Weights of a small image diffusion model.
Training: soap at rate 0.0023, 6000 steps, batches of 256.
Rows from block 3 of a small image diffusion model, named by matrix and row number. Rows with one number within an expert belong to one neuron, the router's apart. Each number is 128 + 32 x the weight over its row's rms, rounded and kept within 0 to 255. All counts start at 0.
After each expert's rows are labels from the 100 images, of 14848 (inputs lightly noised), where the router gives the expert most weight on average: "colour at peak" is the nearest of a few named colours to the mean colour under the peak. Only what is clearly more common there than usual is listed. The data: photos of arthropod specimens (BIOSCAN-5M). In brackets: how many of the 100, against the usual share in percent.
# router: router (model.blocks.3.mlp.router.weight, 16x128, trained with AdamW), inputs 0-63
# up: expert up (model.blocks.3.mlp.up, 16x128x128), inputs 0-63
# down: expert down (model.blocks.3.mlp.down, 16x128x128, transposed), outputs 0-63

# expert 7
router.7 [ 71 126 107 155 104  53 133 122  92 124 148 162 152 176 151  92 142 126 110  89 133 145 145  98 146 171 159 121 120 106 110 153  98 175 188 114 145 131 146 119  94 162 134 141  91 145  97 109 161 120  89 125 122 150 143 182  86 103 140 138 165 128 187  90]
up.0 [ 92 137  99 127  75 134 153 171 131 160  16 127 103  81 123 167 130  71 133 139  68 101 159 142 131 119 159 140 132  93  92 113 124  87 114 139 136 135  89 142 152 156  94 108 133  85 164 178 116 125 137 167 111 170  92 137 202 115 130  90 168 156 136 161]
down.0 [157  87 176 134 161 153 108  68 106  90 232 127 151 150 124  59 126 192 127 128 159 151 104 132 119 146 114 127 116 133 140 173 140 174 141 104 122 119 190 124 119 123 167 173 139 190 127  88 175 107 129 104 133  71 189 122  53 145 110 165  88 107 157 131]
up.1 [190 115 163 132 123 136  99 114 115 100 128  98 183 115 112 133 111 128  93 109  79 119 127 124 122 142  63  82 138  61 130 194 126 135 139 140 202 147 131 125 194 143 114 167 119 139 139 125 151 139 144 154 143  89 203 137  72 174  86  88 122 156 144 159]
down.1 [ 92 139 124  97 108 119 152 135 112 133 117 160  78 108 127  94 139 104 132 108 172  93 114 105 126 109 173 160 156 187 129  76 116 100 131 157  95 108 129 156  47 135 110  79 120 113 161 135 120  84 146 119  98 176  40 134 198  80 151 138 134 104 131 104]
up.2 [141 147 105 136 153 149 126 123 170 122 122 106 219 166 145 103 173  84 118 127  57  67 221  94 168 176 136 107 180  99 167 110 138 100 106 148 158 110  82 155 131 139  51 147 139 109 193 151 163 103 172  94 114 114 135 112  81 178 128  89 129 139 160 150]
down.2 [137  65 180 117  61 131 139 135  68 105 149 118  36  75 126 157  92 186 127 103 180 170  50 130  82  85 107 141 114 160 120 146  83 140 172  93 104 126 163 125 141 132 201 110 114 153 101 134 134 168 103 183 127 114 119 153 158  75 141 140 138 125 104 144]
colour at peak: grey (29 vs 8.9)

# expert 14
router.14 [118 158 176 165 171 175 153  97 160 106 167 110 154  96 181 211  92 107 104 128  98 153 101 143 149 140  96 127 118 108  91 125  87  97 162 114 121 122 102 139 172 169 158 112  81 128 147 179 130 170 145 163  85 105 107  66 120 135 131  97 101 149  57 105]
up.0 [114 111 166  87 155 140 104 122  77 167 154 119 141 140 120 140 130 123  90 154 117 129 116 111 114 100 157 102 204  56 139 164  75 126 160 129 145 192 134 138 116 160  73 201 131 129 175 124 187 114 110 110 166  62 145 140 150 157  72 152 120 118 120 143]
down.0 [147 116 125 185  92 111 132 160 152  94 120 111 117 133 108 102 139 119 159 134 180  70 150 118 181 165 111 203  70 157  81 110 149 130  67 144 151  79 131  93 135 109 134  80 108  97 104 124 103  94 148 147  96 193  98 122 114 104 145 106 132 109 151 119]
up.1 [109  90 137  97 133 173 177 130 104  88 140  80 113 158 154 102  35 127 142 122 134 164 151 180 162 142 130 101 133 105 128  58 134 127 129 120 184 113 129 133  89 128 143 120 124 212 109 169 132 160  64 121 110 141 157 175  83 166 100 117 105 121 150 140]
down.1 [110 107 111 129 124  98  98  98 109 147 122 189 129  94  90 137 192  94 111 105 115 120  84  90 123 113 105 121 174 121 109 172 142 126 125 123  81 131 125 103 183 126  92 100 134  67 135  93 109 100 201 124 185  96  91  92 135  73  87 141 150 127 127 135]
up.2 [148  99 118 142 130 177 138 128  83 100 112 104 127 117 116  80 164  82  99 131 209  80  77 123 130 166 144 112 120 166  99 124 132 141 149 130 110  53 218 148  82 117 106 130  99 162 118 151 106 101 179  90 150 160 125 151 130 153 101 127 133 136 104 119]
down.2 [133 126 121 104 124 100 131 130 181 152 158 118 147 160 133 175  79 175 139 123  54 198 158 131 126 110 121 139 122  89 156 133 121 103 108 132 149 192  46 121 176 146 144 144 156  96 159  84 152 176  96 176 127 100 148 122 109 138 140 127 106 108 186 153]
colour at peak: white (82 vs 30.5)

# expert 4
router.4 [202  82  37  28 129 136 110 141 135  90 121  95 149 169 149 164 103 177 104 120 125 136 133 165 129  92 139 127 127 121 111 137 144 228 131 126 127 111 111 133 135 118 134 154 120 126 114 133 133  91 132 142 176 115 131 136 150 124 109 122  82  91 133 129]
up.0 [185 122  78 136 163 153 159 172 150 111 104 107 156 143 162 124 143 118 172 138 137 133  98 115 123 108  94 182 124 135 181 128  90 154  93  73 118  94  94  69 142 116 151 150 116 144 146  89 181  97  94 157 109  99 162 167 155 128 108 180 124  92 106 173]
down.0 [154 181 128 108 142  71 120 103 115 122 134 107 157 167 118 146 120 133  82  56 119 163 185 152 156  97 146 147 171 157 123 179 145  86 158 161  97 161 119 183  96 133 155 104 155  91 106 139  69 134 144 103 153 152  96 101 121 158  88 151 150 140 134  93]
up.1 [117 106 129 127 132 175 137 152 114 192 170 107  91  95  99 118 132 139 151 144 174 122 129 106 121 135 141  94 135 114 129 126 102 128  98  99 147  93 128  92 119 120  79 125 168  81 134 131 138  75 148 103 134 113  94 131 127 162  99 128 189 139 144 218]
down.1 [124 145 134 112 115 127  68 130  89 145 103 177 146 141 130 105 118 146 124 133  74 130 128 133 102  86 143 168 113 128 171 131 138  78 128 139  92 120 134  94 161  94 102 160 142 146 135  69 135 119 123 167  95 119 178 131 133 147 106 139  98  81 105  99]
up.2 [ 61 116 210 147 179 183 159 124 159 139 124 105 103  70 156 131 149  77 126 129 127  96 127 161 127 113 135  60 145 155  74 169 104   0  46 107 168 162 134 148 143 184 133 144 117 111 110 130 130 159 136 176  90  95 171  87 125 138 117  73 130 158 144 155]
down.2 [136  38 136 188 170 169  80 137  40 156 105 148 132  92  76 136 132 159 143 159 176 155 129 160 123 149 159 151 115 143 137 100 132 127 128 122 118 130 194 131 154  83  95 127 107 187 138 140 149 110 106 123  93 146 145 150 132 145 143 227  99  97 108 159]
colour at peak: white (77 vs 30.5)

# expert 13
router.13 [139 137 168 176 143 102 176  95 121 196 105 183 165 121  98  52 122  71 161  92 188 138 123 105 118 122 183 140 106 101 111 173 103 109 111 114 137 180 101 123  83 149 117 108 148 132  86  87 125 176 124 138 106 153 149 170 194 105 122 112 196 114  96 137]
up.0 [142 127 132  93 129  56  89  81 158 133  97 121 132 164 136 156 158 139 165 126 138 116 147 123 139 107 151 147 130 200 208 103 100 115 140 146  67 111 136  67 137 109 112 141 140 137  67  92  83 107  96  61 123 101 154 108 156  84 101 112 129 139  94  56]
down.0 [111 141 158 177  83 181 120 149 173 113 124 127 122 114 149 118 206 158 131 104 125 130 116 148 144 129 153 110 197  84 124 101 138 150 160 108 128 115 128 124 154 104 196 109  98 177 207  82  98 183 125 122 150 118 108 139 123 155 152  79 119 116 174 116]
up.1 [146 176 135  88 134 132 155 162 139 120 191  93  97 145  79 118 134 128 148 151  88  91 135  59 153 125 101 115 100 125  91 124  89 104  97 152 198 143  61 135 128 121 119 118 139  99 149 164 144 104 144 135 142 139 169 114 126  64  75 140 152 107 140 153]
down.1 [156 108  69 163 147 138 114 129  88 126 115 144 112 184 110 136 100  95 116 103 199 151 180 176 148 119 172 149 132 147 121 112  97 113 150 116 103 154 195 111 147 135  97 170 139  78  93 137 140 128 105 100 141 104  98 127 133 174 159 174  85 124 132 106]
up.2 [ 89 133 178 136 139 143 142 169  79 120 112 114 135 111  82 136 108  97 146  99 108 161 174 144  87 127 114 120 177  60 152 128  64  63 100 134 140 116 131 123 161 153 102 157 112 123 163 170 125 122 130 125 121 107 205 158  95 130 120 114 128 158 168 146]
down.2 [112 166 126 110 149 119 124 103 140 139 162 132  95 134 199 130 149 132 126 130 140  87  90 106 165 153 147 155  84 165  87 119 115 143 136  91 123 161 127 113  95 100 159 102 130 150 124 103 140  85 163 142 114 170  57 103 145 103 107 129 137  88  85 117]
colour at peak: brown (52 vs 2.6); grey (43 vs 8.9)

# expert 10
router.10 [148 133 137 122 161 133 176 116 165 168  77 139 180 116  66  71 138 110 126 110 165 129  86 113  89 106 143  85 101 142 125 148  88  74  78 132 134 164 150  84 153 142 139 125 139 124 124  87  82 132 141 170  69 110 178 136 170 122 128 129 130  96 129 133]
up.0 [126 106 151 105 190  69 148 132 135 133 122 149 153 145 157  82 134 124 178  89 246 142 156 151 103 129  73 137 121 122  69 111 143 148 111 138 154  42 109 119  87 167 155 170 123 120  32 102 173 156 111 156 134 137 139 156 125 108 109 104 104 118 161  97]
down.0 [121 149  74 158  79 165  85 112 169 156  91 122 145  95 176 143 110 164 123 164 117 142 127 149 164 161 130 131 147 122 101 163 143 132 143  66  99 232 133 170 112 119 128  76 141 105 180 119 122 146 111 144 160 150  80  52 118  83 157 238 120  66  85 131]
up.1 [113  77 126 141 119 211 133 216  98 121 125  70 126 110 126 159  99 130 128 145 118  77 113 132 150 128 127 139 157  91  65 167 125 148 144  98 200 112 119 139 144 134 107 133 119 132 165 156 182  50 136 173 134 141  96 120 116 134  84 127 133 134 127 198]
down.1 [117 143 155 130 142 115 109  95 145 148 112 149 183 130 206 103 117 199 135 102 119 146 153 111 122  81  87  82 158 132 179  98 143 106  99 130  44 163 114 162 125 126 126 156 157 157 142 103 140 186 104 133 179  94 131 114 158 169 167 144  80  79 162 105]
up.2 [147 123  41 104 116  89 114  98 122 152 110 114 130 194 191 139 116 165  74 136 113 142  98 164 115 179 123  82 172 120  50 155 156 182 121  86 137 153 142  80 130 149 106 160 149 129  83 148 120 141  73 140 153 132 134 114  81 119 110 108  76  71 153 137]
down.2 [102 113 131 119  64 121 148 122 115 126 115 127 109  70 129 128 174 162 145  77 137 171 149 141 104 136 135 104 144 143 126 127 110 130 115 114 101 126 110 242 129 143 144 102 134  82  94 180  96 102 174 135  72 135 128  77 168  91 121 133  95 110 101  84]
colour at peak: grey (70 vs 8.9)

# expert 9
router.9 [151 158 160 206 162 131 126 130 158 120 126  84 136  97 201 171 119 145 122 199 101 105 114 108 193  86  84 143 102 147 101  90 137  80 120 141 135  59 165 140 168 165 141 154 107 121 148 141 142 163  84 159 123  67 143  87  87 146 163 158  74  99 107  83]
up.0 [156  70 111 113 147 154 158 105 153 120 108  65 101  88 119 112  76  83 152 127 146  82 150 116 174 161 164 178 149  99  94  92 140 169 159 135 180 130 161  96  98 114  85  83 154 165 126 170 143  78  94  98 162 117 141 107 104 149  92 161 145 133 194 127]
down.0 [126 168 124 112  99 105 109 153  77  92 156 184 190 211 135 143 175 160  95  96 119 163 104 169  99  93  66  82 141 124 151 176 154  95 112 117 103 132 122 137 135 161 174 179  93 122 167 101 128 173 157 180 127 140 138 171 135 118  99  85 111 114  99 150]
up.1 [137  92 155 141  83 108  95 156 171  92 128  85 145 141  91  95 165 125 134 115 130  78 103 130  91 126 206 120 223  71 114 108 106 150 137 141 141 104 155 129 115 164 118 108  93 113 128 122 108 135 129 150 167  81 159 166 115 151 101 100  88 110  55 111]
down.1 [148 124 100 114 145 184 147 134  69 163 115 177 121 105 159 141  59 120 127 158 130 172 134 131 149 106  92 148  30 124  96 122 178  94 132 131 172 145 121 156 110  51 139 166 158 133 119  76 145 115 110 125  67 189 101 105 122  99  76 192 127 131 150 129]
up.2 [134 124 168 128 130 133  86 116  51 104 149 133 147 111  87 140 113 151 180 153 151 123 184 119 119 119  83 139 181  77 100 159  82 169 182 136 174 148 153 105 124 122 138 163 130 179 140  97 145 108 126 144 143 206  87 113 153 129  74 153  91  83 115 146]
down.2 [146 180 103 135  66 106 162 124 113 115 100 103 126  99 210 120 129 135  95 104 102 139  37 121 140 130 125 111 119 160 105  36 142 105 101 153 145 174 114 130 126 133 105 116 133  88 170 133 135 127  95 117 144  62 176 185  96 154 102  93 154 167 137 130]
colour at peak: white (68 vs 30.5)

# expert 11
router.11 [139 185 141 169 192 161 157 123 149 102 175 106 123 135 130 186  97 118 126 115  84  88  87 114 164  90  49 173 131 110 143 106 116 116 102 138 163 112 135 159 143 145 145 145 141 135 147 182 122 103 112 139  84 125 114 109  62 176 161 130 103 130  84  71]
up.0 [127 139 138 126 108 112 110 105 174  91 169  75  38 147 130  73 112 116 138 146 108 109 150 180  98 114 121 120 122  96 141 119 107  76 156  78 174 105  69  95 136 155 109 122 122 220 172 159 106 104 139 133  75 153 132 106 170 160 125 108 143 138 169 135]
down.0 [118 114 130 120 146 155 151 132  27 174  62 187 189  89 122 187 107 155 105  80 132 130 105 117 114 147 118 148 152 158 101 139 141 126  68 174 105 160 161 169 118  96 122 109 136  62  92  68 149 123 116 117 171  98 104 137  78  93 137 127 110 135 123 126]
up.1 [140 114 149  91 155 111 192  69 181 122 156 136 132  95  88 157 103 134 164  61  80  86 102 114  93 139 142  94 181 140 114 159 130 146 131 106 151 142 170 134 121 186  64 161 138 102 127 138 145 143 183  68 165 128 100 127  94 102 130 149 156 141 153 112]
down.1 [135 139 106 153 112 117  51 216  71 126  87 131 129 123 157 104 131 135  97 182 186 167 142 154 152  98 131 160  89  93 142  91 154 111 102 136 119  86  78 112 149 103 187 134 100 158 156 100 112 128  98 154  97 128 161 134 146 121 105 137  69 133 119 134]
up.2 [145 128  89 106  82 100 156 179  93 116  90 146 132 124 121 201  82 144 113 205  67 152 168 157 106 168 117 144 157  82 147 109 130 134 141 113 142 119  86 123 143 106  79 151 131  83 193 128 176  84  92 161 105 121  60 146 153 130 136  54  54 149 126 148]
down.2 [153 107 132  97 134 157  85  69 165  72 176  72 139 128 166  63 168 151 144  69 182 100  93 132 151 101 122  90 102 152 117 120 141 142 105 127  73 128 183 111 122 125 161 131 174 130 117 113 110 149 152  98 154 161 155 133  73 117 100 173 150 106 156 125]
colour at peak: white (83 vs 30.5)

# expert 0
router.0 [131 161 152 176 156 146 157  97 124 151 198 114 104  95 186 157  62  97 105 144 134 128 116 122 181  85  43 152 130 145 109 124 128 105 104 136 154 137  93 140 132 178 125 147  89 126 113 190 165 140 146 104 132  95 120  91  93 124 174  95 105 139 180  79]
up.0 [127 128 131  98  63 123 118 113 152 162 108 144 164 138  84 146 140 147 222  92 134 163 133 134  76 126 125 213 134 157 162  82 147 179 188 148 120 145 131  59  58  79 118  83 100  69 102  81  91 138 114 138 132 116  76 157 108 120 115 121 161  86  98 150]
down.0 [119 169  92 124 157 165 139 118 107 197 118  81 155 104 127 179 116 134 184 109 111 137 170 108 140 183 115  69 149 174 125 143 138 141 120 205 155 100 146 129  90 122 163 134 105 176 138 133 124 148 144 130 162  92 121 203 120 172  91 125  92 182 125 185]
up.1 [119 125 109 168 133 116 120 168 175  52 171  96  98 147 102 122  57 119 137 168 115 103 149 139 160 124 117 131 169 130 143 178 149 172  86  87 187 122 148 114 142 165  80 105  52 107  91 146 137  88 146 145 170 125  85 144  82 132 142 120 132 121 166 123]
down.1 [126  94 152  90 107 114 116  91  94 159  90 149 165  88 169 157 195 151 125  86 142 131 118 170  77 123 131 121 130 115 109  61 117  88 153 194  89 102  95 158 101 105 138 139 201 178 152 115 112 160 116 110 118 109 179  94 157 123  63 153 112 150 102 153]
up.2 [114 118 148  75 108 142 115 117 105 118 143 165  89 122 162 151 114 104 106 131  43 120 130  65 146 114  78 142 177 144 130  88 151  89  96 117 154 150 131 164 191 124 120 172 157 104 184 134 208 178 157 161  99  50  94  85 146 138 110  75 136 126 138 150]
down.2 [118  90 162 164 149 120 143 143 190 106 105  96 166 162  77  96 156 166 131 148 180 129 151 180 114 158 166  92 102  82 105 169 110 174 144 139 129 106 146 136 144 147 112  97 140 128 131 182  52  88 161  41 159 187 173 171 124 122 175 187 126 123 120 121]
colour at peak: white (83 vs 30.5)

# expert 15
router.15 [124 203 163 148  60 146 101 113 138  58 154 162 138 111  74 145 113 119 162 184  87  66 130 176 116 172 131 163 145 124 190  93  85  99 119 160 169 150 108 146 142  72 129 128 156 118 137 142 128 141 137  68 119 135  89 134 157 146 117 141 149 145 103 167]
up.0 [138 142 134  98 150 219  77 177 142 148 100 160 154 109 114 116 116 139 157 154 100 157 134  84 113 138  57 110 160 126  69 107 159 138 128  80 131 108 130 111 148 125 151  86 133 170 164 169 122 169 163  78  93 212 201 120 103 133 143  89 140 140  95 145]
down.0 [130 101 123 132 105  63 162  79 111 145 185 104  80 143 112 151 122  67  83  82 174 108  94 207 142 123 190 161 125 129 153 149  73 141 100 140  91 162 145 139 133 132 112 157 134  97 136 112 137 111 106 180 164  64  71 128 166 154 121 172  70 116 195 156]
up.1 [140 111 142 128  91 114 121 154 166 124 106 150 139 198 105 173 187 160 107  75 145  98 149  59 120 130 192 118 145  93  99 102 116 138  89 137 154  94 171 145 147 123 149 124 138 114 129  99 123 107 119 137 158 129 102 160 143 161 119 132 123  93  39 123]
down.1 [121 105 121 166 129 165 168 129 122 122 163 169 129  69 142 101  33 107 146 129  81 164 108 149  92  69 155 151 108 151 134 152 133 173 143 128 130 207  71 117  86 140 130 127 170  64  97 154 157  86 146  74  78 136 179  76 153 115 165 146 112 107 183  98]
up.2 [184 106 116 122  69 127  95 102 108 106 174  69 152 129 145 135 184  95  85 114 137 137 156 139 119 145  94 109 107 108  91 142 126 184 116 128 129 115 124 124 133 191 106 137 108 168 177 128 131  98 118 141 178  99 163  85 146 250  95 145 169 132 186 128]
down.2 [130 132 112 170 157 145 136 172 134 140 112 183 118 107 113 116 101 178 157 123 126 105 114 119 140 102 164 144 139 103 141 145 146  84 134 138  91 143 114 183 108  92 140 152  72  70 140 129 134 118 121 135 111 197  88 180 151  81 174 155  52 112  72 134]
colour at peak: grey (55 vs 8.9)

# expert 8
router.8 [119 189 203 180 175 181 158 130 131 146  88  98  76 138 124 135 141 123 106 139 100 123 122 100 158 107  67 118 105 127 153 118 153  81 152 171 125  94  78 115 155 171 124 142 118  97 139 151 145  85  99 119 114  76 104  64 112 130 185 118  78 137 123 112]
up.0 [126 131 112 194 126  96 120  76 130 123 164 200 112 158  83  69 143 133 130 133  97 134 137 102 132 204 178  83 116 193 132 137 104 149 144 100 120 113 109 101  87 197 154 187 129 153 119 117 139 147 108  82 127 170 128 187 135 147 114 169 123 131 154  95]
down.0 [117 157  94 141 195  77 138 122 118 165  73 107 207 100 130 135  85 122 165 155 169 189 131 107  94  82 124 108 162  87 133 129 130 195  97 114 164 137  87  80  83  99  95 122 137 181 122 141 171 122 160 152 122  98 147  97 155  93 171 204 139 109 153  84]
up.1 [121 111 122 174 172 121 122 149  77 112 138 141 139 133 146  47 140 117 169 132 170 138  95  63 110  89 152 139 136 159 137 138  90 124 121 147 159 159 158 181 166 111 108 178  98 129  77 100 133 142  95 176 139 132 149 152 143  89 117 157  82 174 162 115]
down.1 [136 139  85 127 122 127 133 145 193 116 139  93 159  98 110 163 143  68 105 127 132 159 124 210  94 127 118 104 168 103 145 206 144 109 151 206 156 135 145 161 138  97 135 154  66 101 116 183 102 169 130 105 118 108 158 130 125 148  45  76 206  75 138  95]
up.2 [ 95 141 112 150 112 162 152 139  97  87 163 157 148 105 149  82 189 181 130 112 209 134 106 156  93 101  85 132 143  73 156  97  98 122 139 144 103 132 148 139 161 165 164  90 117 141 180  94  84 135 109 114 191 139 137 182 121 197 113 114 139 100 101 119]
down.2 [ 95 117 119 196 133 137 160  86  77 155 140 137 108 124 152 117 140 128 124 157  71 205 105 123  95 140 126  86 127  58 138 131 119 134 145 149  73 133 140 138 149  66 148 109 196 145 187 132 107 109 118 104 113 122 126 108 154 135   0 141  98 120 160  58]
colour at peak: white (100 vs 30.5)

# expert 2
router.2 [101  99  82 123 181 151 155 158 167 132 159 116 129 139 162 186 134 155 106 143  87 116 119 130 129 115  77 128 119 167 169  90 170 103  95  62  90  86  88 101 156 133 132 123 107 129 119 130 142 119 103 165 141 116 122 119  59 154 150 149  70 107 147  91]
up.0 [ 73 160 216 162 120 181 138  96 117 100 130 114 159 141 139 149 177 111 163 172 115 103 139 113 166 150  83 121 128 100 156  28 122 116 110 164 162 132 200  99 139 134 127 128 154 147 163  81  80 145  91  96 114 154 134 142  94 118 122  97 123  81 131  92]
down.0 [123  52 130 163 124 122 157 141  84 149 148 187  62 184  75 122  97 124 169  99 101 151 103 158 124  59 117 115 162 124 107 149 125 122 145  99 113 140 115 120 126  72 122 118 105  98 193 111  78 143 167 165 204  89 104 130 154 104 155 216 125 126 150 171]
up.1 [115 125 121 122  95 179 168 121 103 139  95 190 119 192 144  80 161  79 107  95 136 115 171 181 145 109 138 164 170  75  81 112  94 101 129 115 105 109  89 180  97 142 128 152 115 161 115 121 117 106 154 159 168 154 151 131 151 155 110 135 110 131 168 134]
down.1 [145 125 157 132 122  97 116 101 165 150 136  53 109  49 113 160  92 177 142 134 120 116 107  98  68 172 118 102 101 154 121 128 107 202 123 118 180 185 193  72 124 134 131 119 107  86 153 144 157 170 107 111  83  73 115 118 118  88 165 106 143 126 100 114]
up.2 [117 136 157 147 112 102  82 135 123 149 164 177 149 148 101 144 125  95 180 126 116 163 191 123  92 150 113 205 134 128 138 111 103 152 144 123 163 145  49 133  69  94 125 159 139 190 100  85 144 117 113 148 120 154  98 116 150 113  84 165 140  97  74 136]
down.2 [122 129  86 125 116 181  78 133 120  66  95 108 157 130 121 154 105 107  87  92 131 156  99 148 169  77 144 123 211 130 176 135 146 117 106 168  92 102 111  97 159 176 124 118 147 129 145 170 138 101  71  71 105 112 163 161  70 149 118 172 141 146  78  73]
colour at peak: white (63 vs 30.5)

# expert 6
router.6 [138 118 189 171 121 164 129 137 147 126 176 124 104 113 138 164  78 150  91 144 103 140  99  71 180 115  53 155 139  99 141  76 105  94 137 138 139  85 162 177 153 147 153 122  70 132  99 153 131  80 155 102  97 121 109  73 113 108 126 177 105 164 151 110]
up.0 [122 107 126 159 109 127  86 109 144  58 177 100 136 171 185  54 169 148 119 134 141 111 148 104 125 197 124 164 131 120 147 114 152 121 166  83 166 112 102 109  96 134 120 102 120 161 182  95 126  59 156 166  97 131 108 142 200 170 141  88  96 134 142 168]
down.0 [138 121 116  95 115 131 173 126 101 198  91 139 150 118  72 216  99  92 176 118 121 157 134 162 112  62 137 116 162 119 121 136 115 116 124 185 110 156 173 171 171 114 115 143 145  87 111 157 130 191 155 107 165 151 167 134  56 105 100 165 166 146 143 149]
up.1 [119 130 110 122 102 159 125 171 111 138 160 115 203 158 168 163 132 153  60 182  91  70  85  68 122 201 154 113 166  67 106 152 126 133 131 127 193 111 125 131 169 159  82 187 128 129 125 149 185  95  87 116 156 105 155 170  91  90 149 149 148 107 152 133]
down.1 [140 154 151 129 110 112 133 156 133 115 117 126 120 116 126 127 148 114 195  93 208 141 206 181 107 108 114 178 121 179 113 121 144 131 135 112  84 127 123 134  84 124 191 109 122  93 128 145  75 155 127 122 112 164 136 121 147 154 152  98 100 132  93 121]
up.2 [110 108 137 118  97  90 110 121 121 120 113 152 121 135 125 159 158 132  92 136 151 111 109  87 125 136 118 161 156 180  92 121 130 157 119  97 145 149 165 126 153 119  66 148 206 123 124 100 197 117 131  61 150 104  65  85 111 110 100 190 132  95 102 121]
down.2 [158 137 126 145 147 161 113 141 149 107 135 101 130 135 169  77 108 118 167 146 129 152 172 172 118 125 113 114 119  73 195 117 120 100 141 166 174 118  73 125 120 157 177 146  78 152 138 187  64 131 130 175 133 165 178 165 114 175 141  56 138 149 155 167]
colour at peak: white (87 vs 30.5)

# expert 3
router.3 [142  54  58  49  90 108 128 127 111 139 174 128 168 190 160 143 119 165 162 134 146 129 118 146 121 133 123 158 143 141 145 137 153 225 129  73 137 106 119 108 121 103 122 123 124 114 131 121 131 102 120 128 147 139 121 163 143 127  86 149  86 105 135 123]
up.0 [150 142 145  86 135 217 107 143  82 134 115 108 213 158 166 132 130 122  91 124 179 121 129 113 107 120 169 121 130 127  90  82 137 107 108 142 134 106 107 160 106 102  99  98 174 114 165 141  86 157 118 108 118 136 160 142 126 133 104 129 203 148  85 128]
down.0 [147 108 159 145 116  54 121 151 175 107 155 136  82 103  61 164 133 115 123 134  96 131 141 153 165 141  87 131 145 143 110 168  90 161 111 104 127 143 178 120 139 146 118 171  88 162 121 103 151 104  86 163 114 124  98 143 117 134 109 127  69 167 138 135]
up.1 [140 106 128 123 135  70  85 131  96 131 146 113 147 119 133  65 135 159  92 178 155  76 113 118 144 146 112 158 139 146 136 138 129  91 152 108 155 204 212 150 103 152 124 164  87 141 117  97 173 147 132 147 161  32 127 116 114 144 138 122  89 150  76 140]
down.1 [114 131 121 139  80 207 151 121 149 140 126 110 144 165 110 180 115 142 156  98 120 155 192 137  82  68 107 105 142  95 142 132 122 130 101 164 150  62  77 102 169 141 128 117 119 126 124 128  73 130 131 124 146 192 113 146 151 115  89 165 172 138 186 113]
up.2 [123 113  91 122 145 166 122 113 110  59 126 157 129 125 116 100  98 155 113 119  64  95 128 132 108  78 112 111 155 146 124 138 152 143 154  92 134 140  60 108 188 188 100 158 124 128 187 146 146 185 195 134 152 105 164  68  91 105 129  73 139 130 169 134]
down.2 [133 108 158 119 115  78 111 174 160 160 115  94 120 161 146 136 156 112  73 173 165 160 166 129 181 185 133  97  87 133 143 117  93 114 134 134 163  80 138 161 101  95 169 117 146 149 124 136 134  56  59 137 140 128  47 185 143 138  80 142 122 156 120 127]
colour at peak: white (93 vs 30.5)

# expert 12
router.12 [160 150 192 180 172 120 160 144 184 132 203  91  68  75 125 165 105 115  78 129 104  99 194  98 104 132 114 174 103  89 125  64 140  70 139 149 137 112 178 129 160 131 123 131  75 120 111 151 129 141 149 110 106 111 120  98  82 158 129 134  90 132 140 107]
up.0 [114 140 156 143 148 149 129 179  69 130  94 104 164  80 138  57 142  40  95 166 177  82 179 168 145 110 103 129 154  96 103 136  79  82 140 127 115 101 150  86  84 120 156 157  96 226 153 129 122  73 147 114  87 144 100 115 172 144 117 121 116 154 134 131]
down.0 [131 105 136  98 117 131 131  91 158 138 151 164 120 180 134 208 111 185 180  80  54 192 111  89 111 145 126 109 152 155 130 123 119 123 100 121 176 180  97 195 180 153 103 107 147  72 141 143 152 183 117 162 152  83 159 143 105 122 149 126 166  94 101 116]
up.1 [144 117 160 143 108  95  72 179  71 120 116  79 134 118 105 154 129 146 139 103 218 150 142 113  54 129  89 147 141  77 133 110 101 140 128 139 167  60 108 104  97 166 144 125  99 166 135 135 117 104  98 152  96 152 145 195 169 179 107  69 110 116  98 121]
down.1 [146 145  89 114 130 153 199  86 149 155 162 174 115 144 135  81 121  98 108 149  48  98 121 152 184 108 169 136 123 157 115 162 148  88 167 112 137 189 160 190 151  94 102 125 139  77 145 109 150 138 133 105 131  89 123  84  57  75  76 194 120 109 165 115]
up.2 [148 117 165 117  78  98  92 164 106 124 170 104 149 104 159  89 173  98 121 166 125 129 137 169 171  58  26 119 154 117 149 143 122 141 115  80 153 114 137 146 121 144  92 182  87 170 125  95 142 150 163 167 184 130 141 120  94 157  92  91 129 112 135 143]
down.2 [118 144  71 121 192 151 163 100 172 115 111 157 132 133 119 174  61 163 165  69 115 139 136 114 108 191 218 151 136 124 104  90 100 119 161 169 134 136 108 139 116 113 150  68 182 104 163 159 167  85 108 112 122 140 103 133 132 135 113 121 113 159 111 147]
colour at peak: white (84 vs 30.5)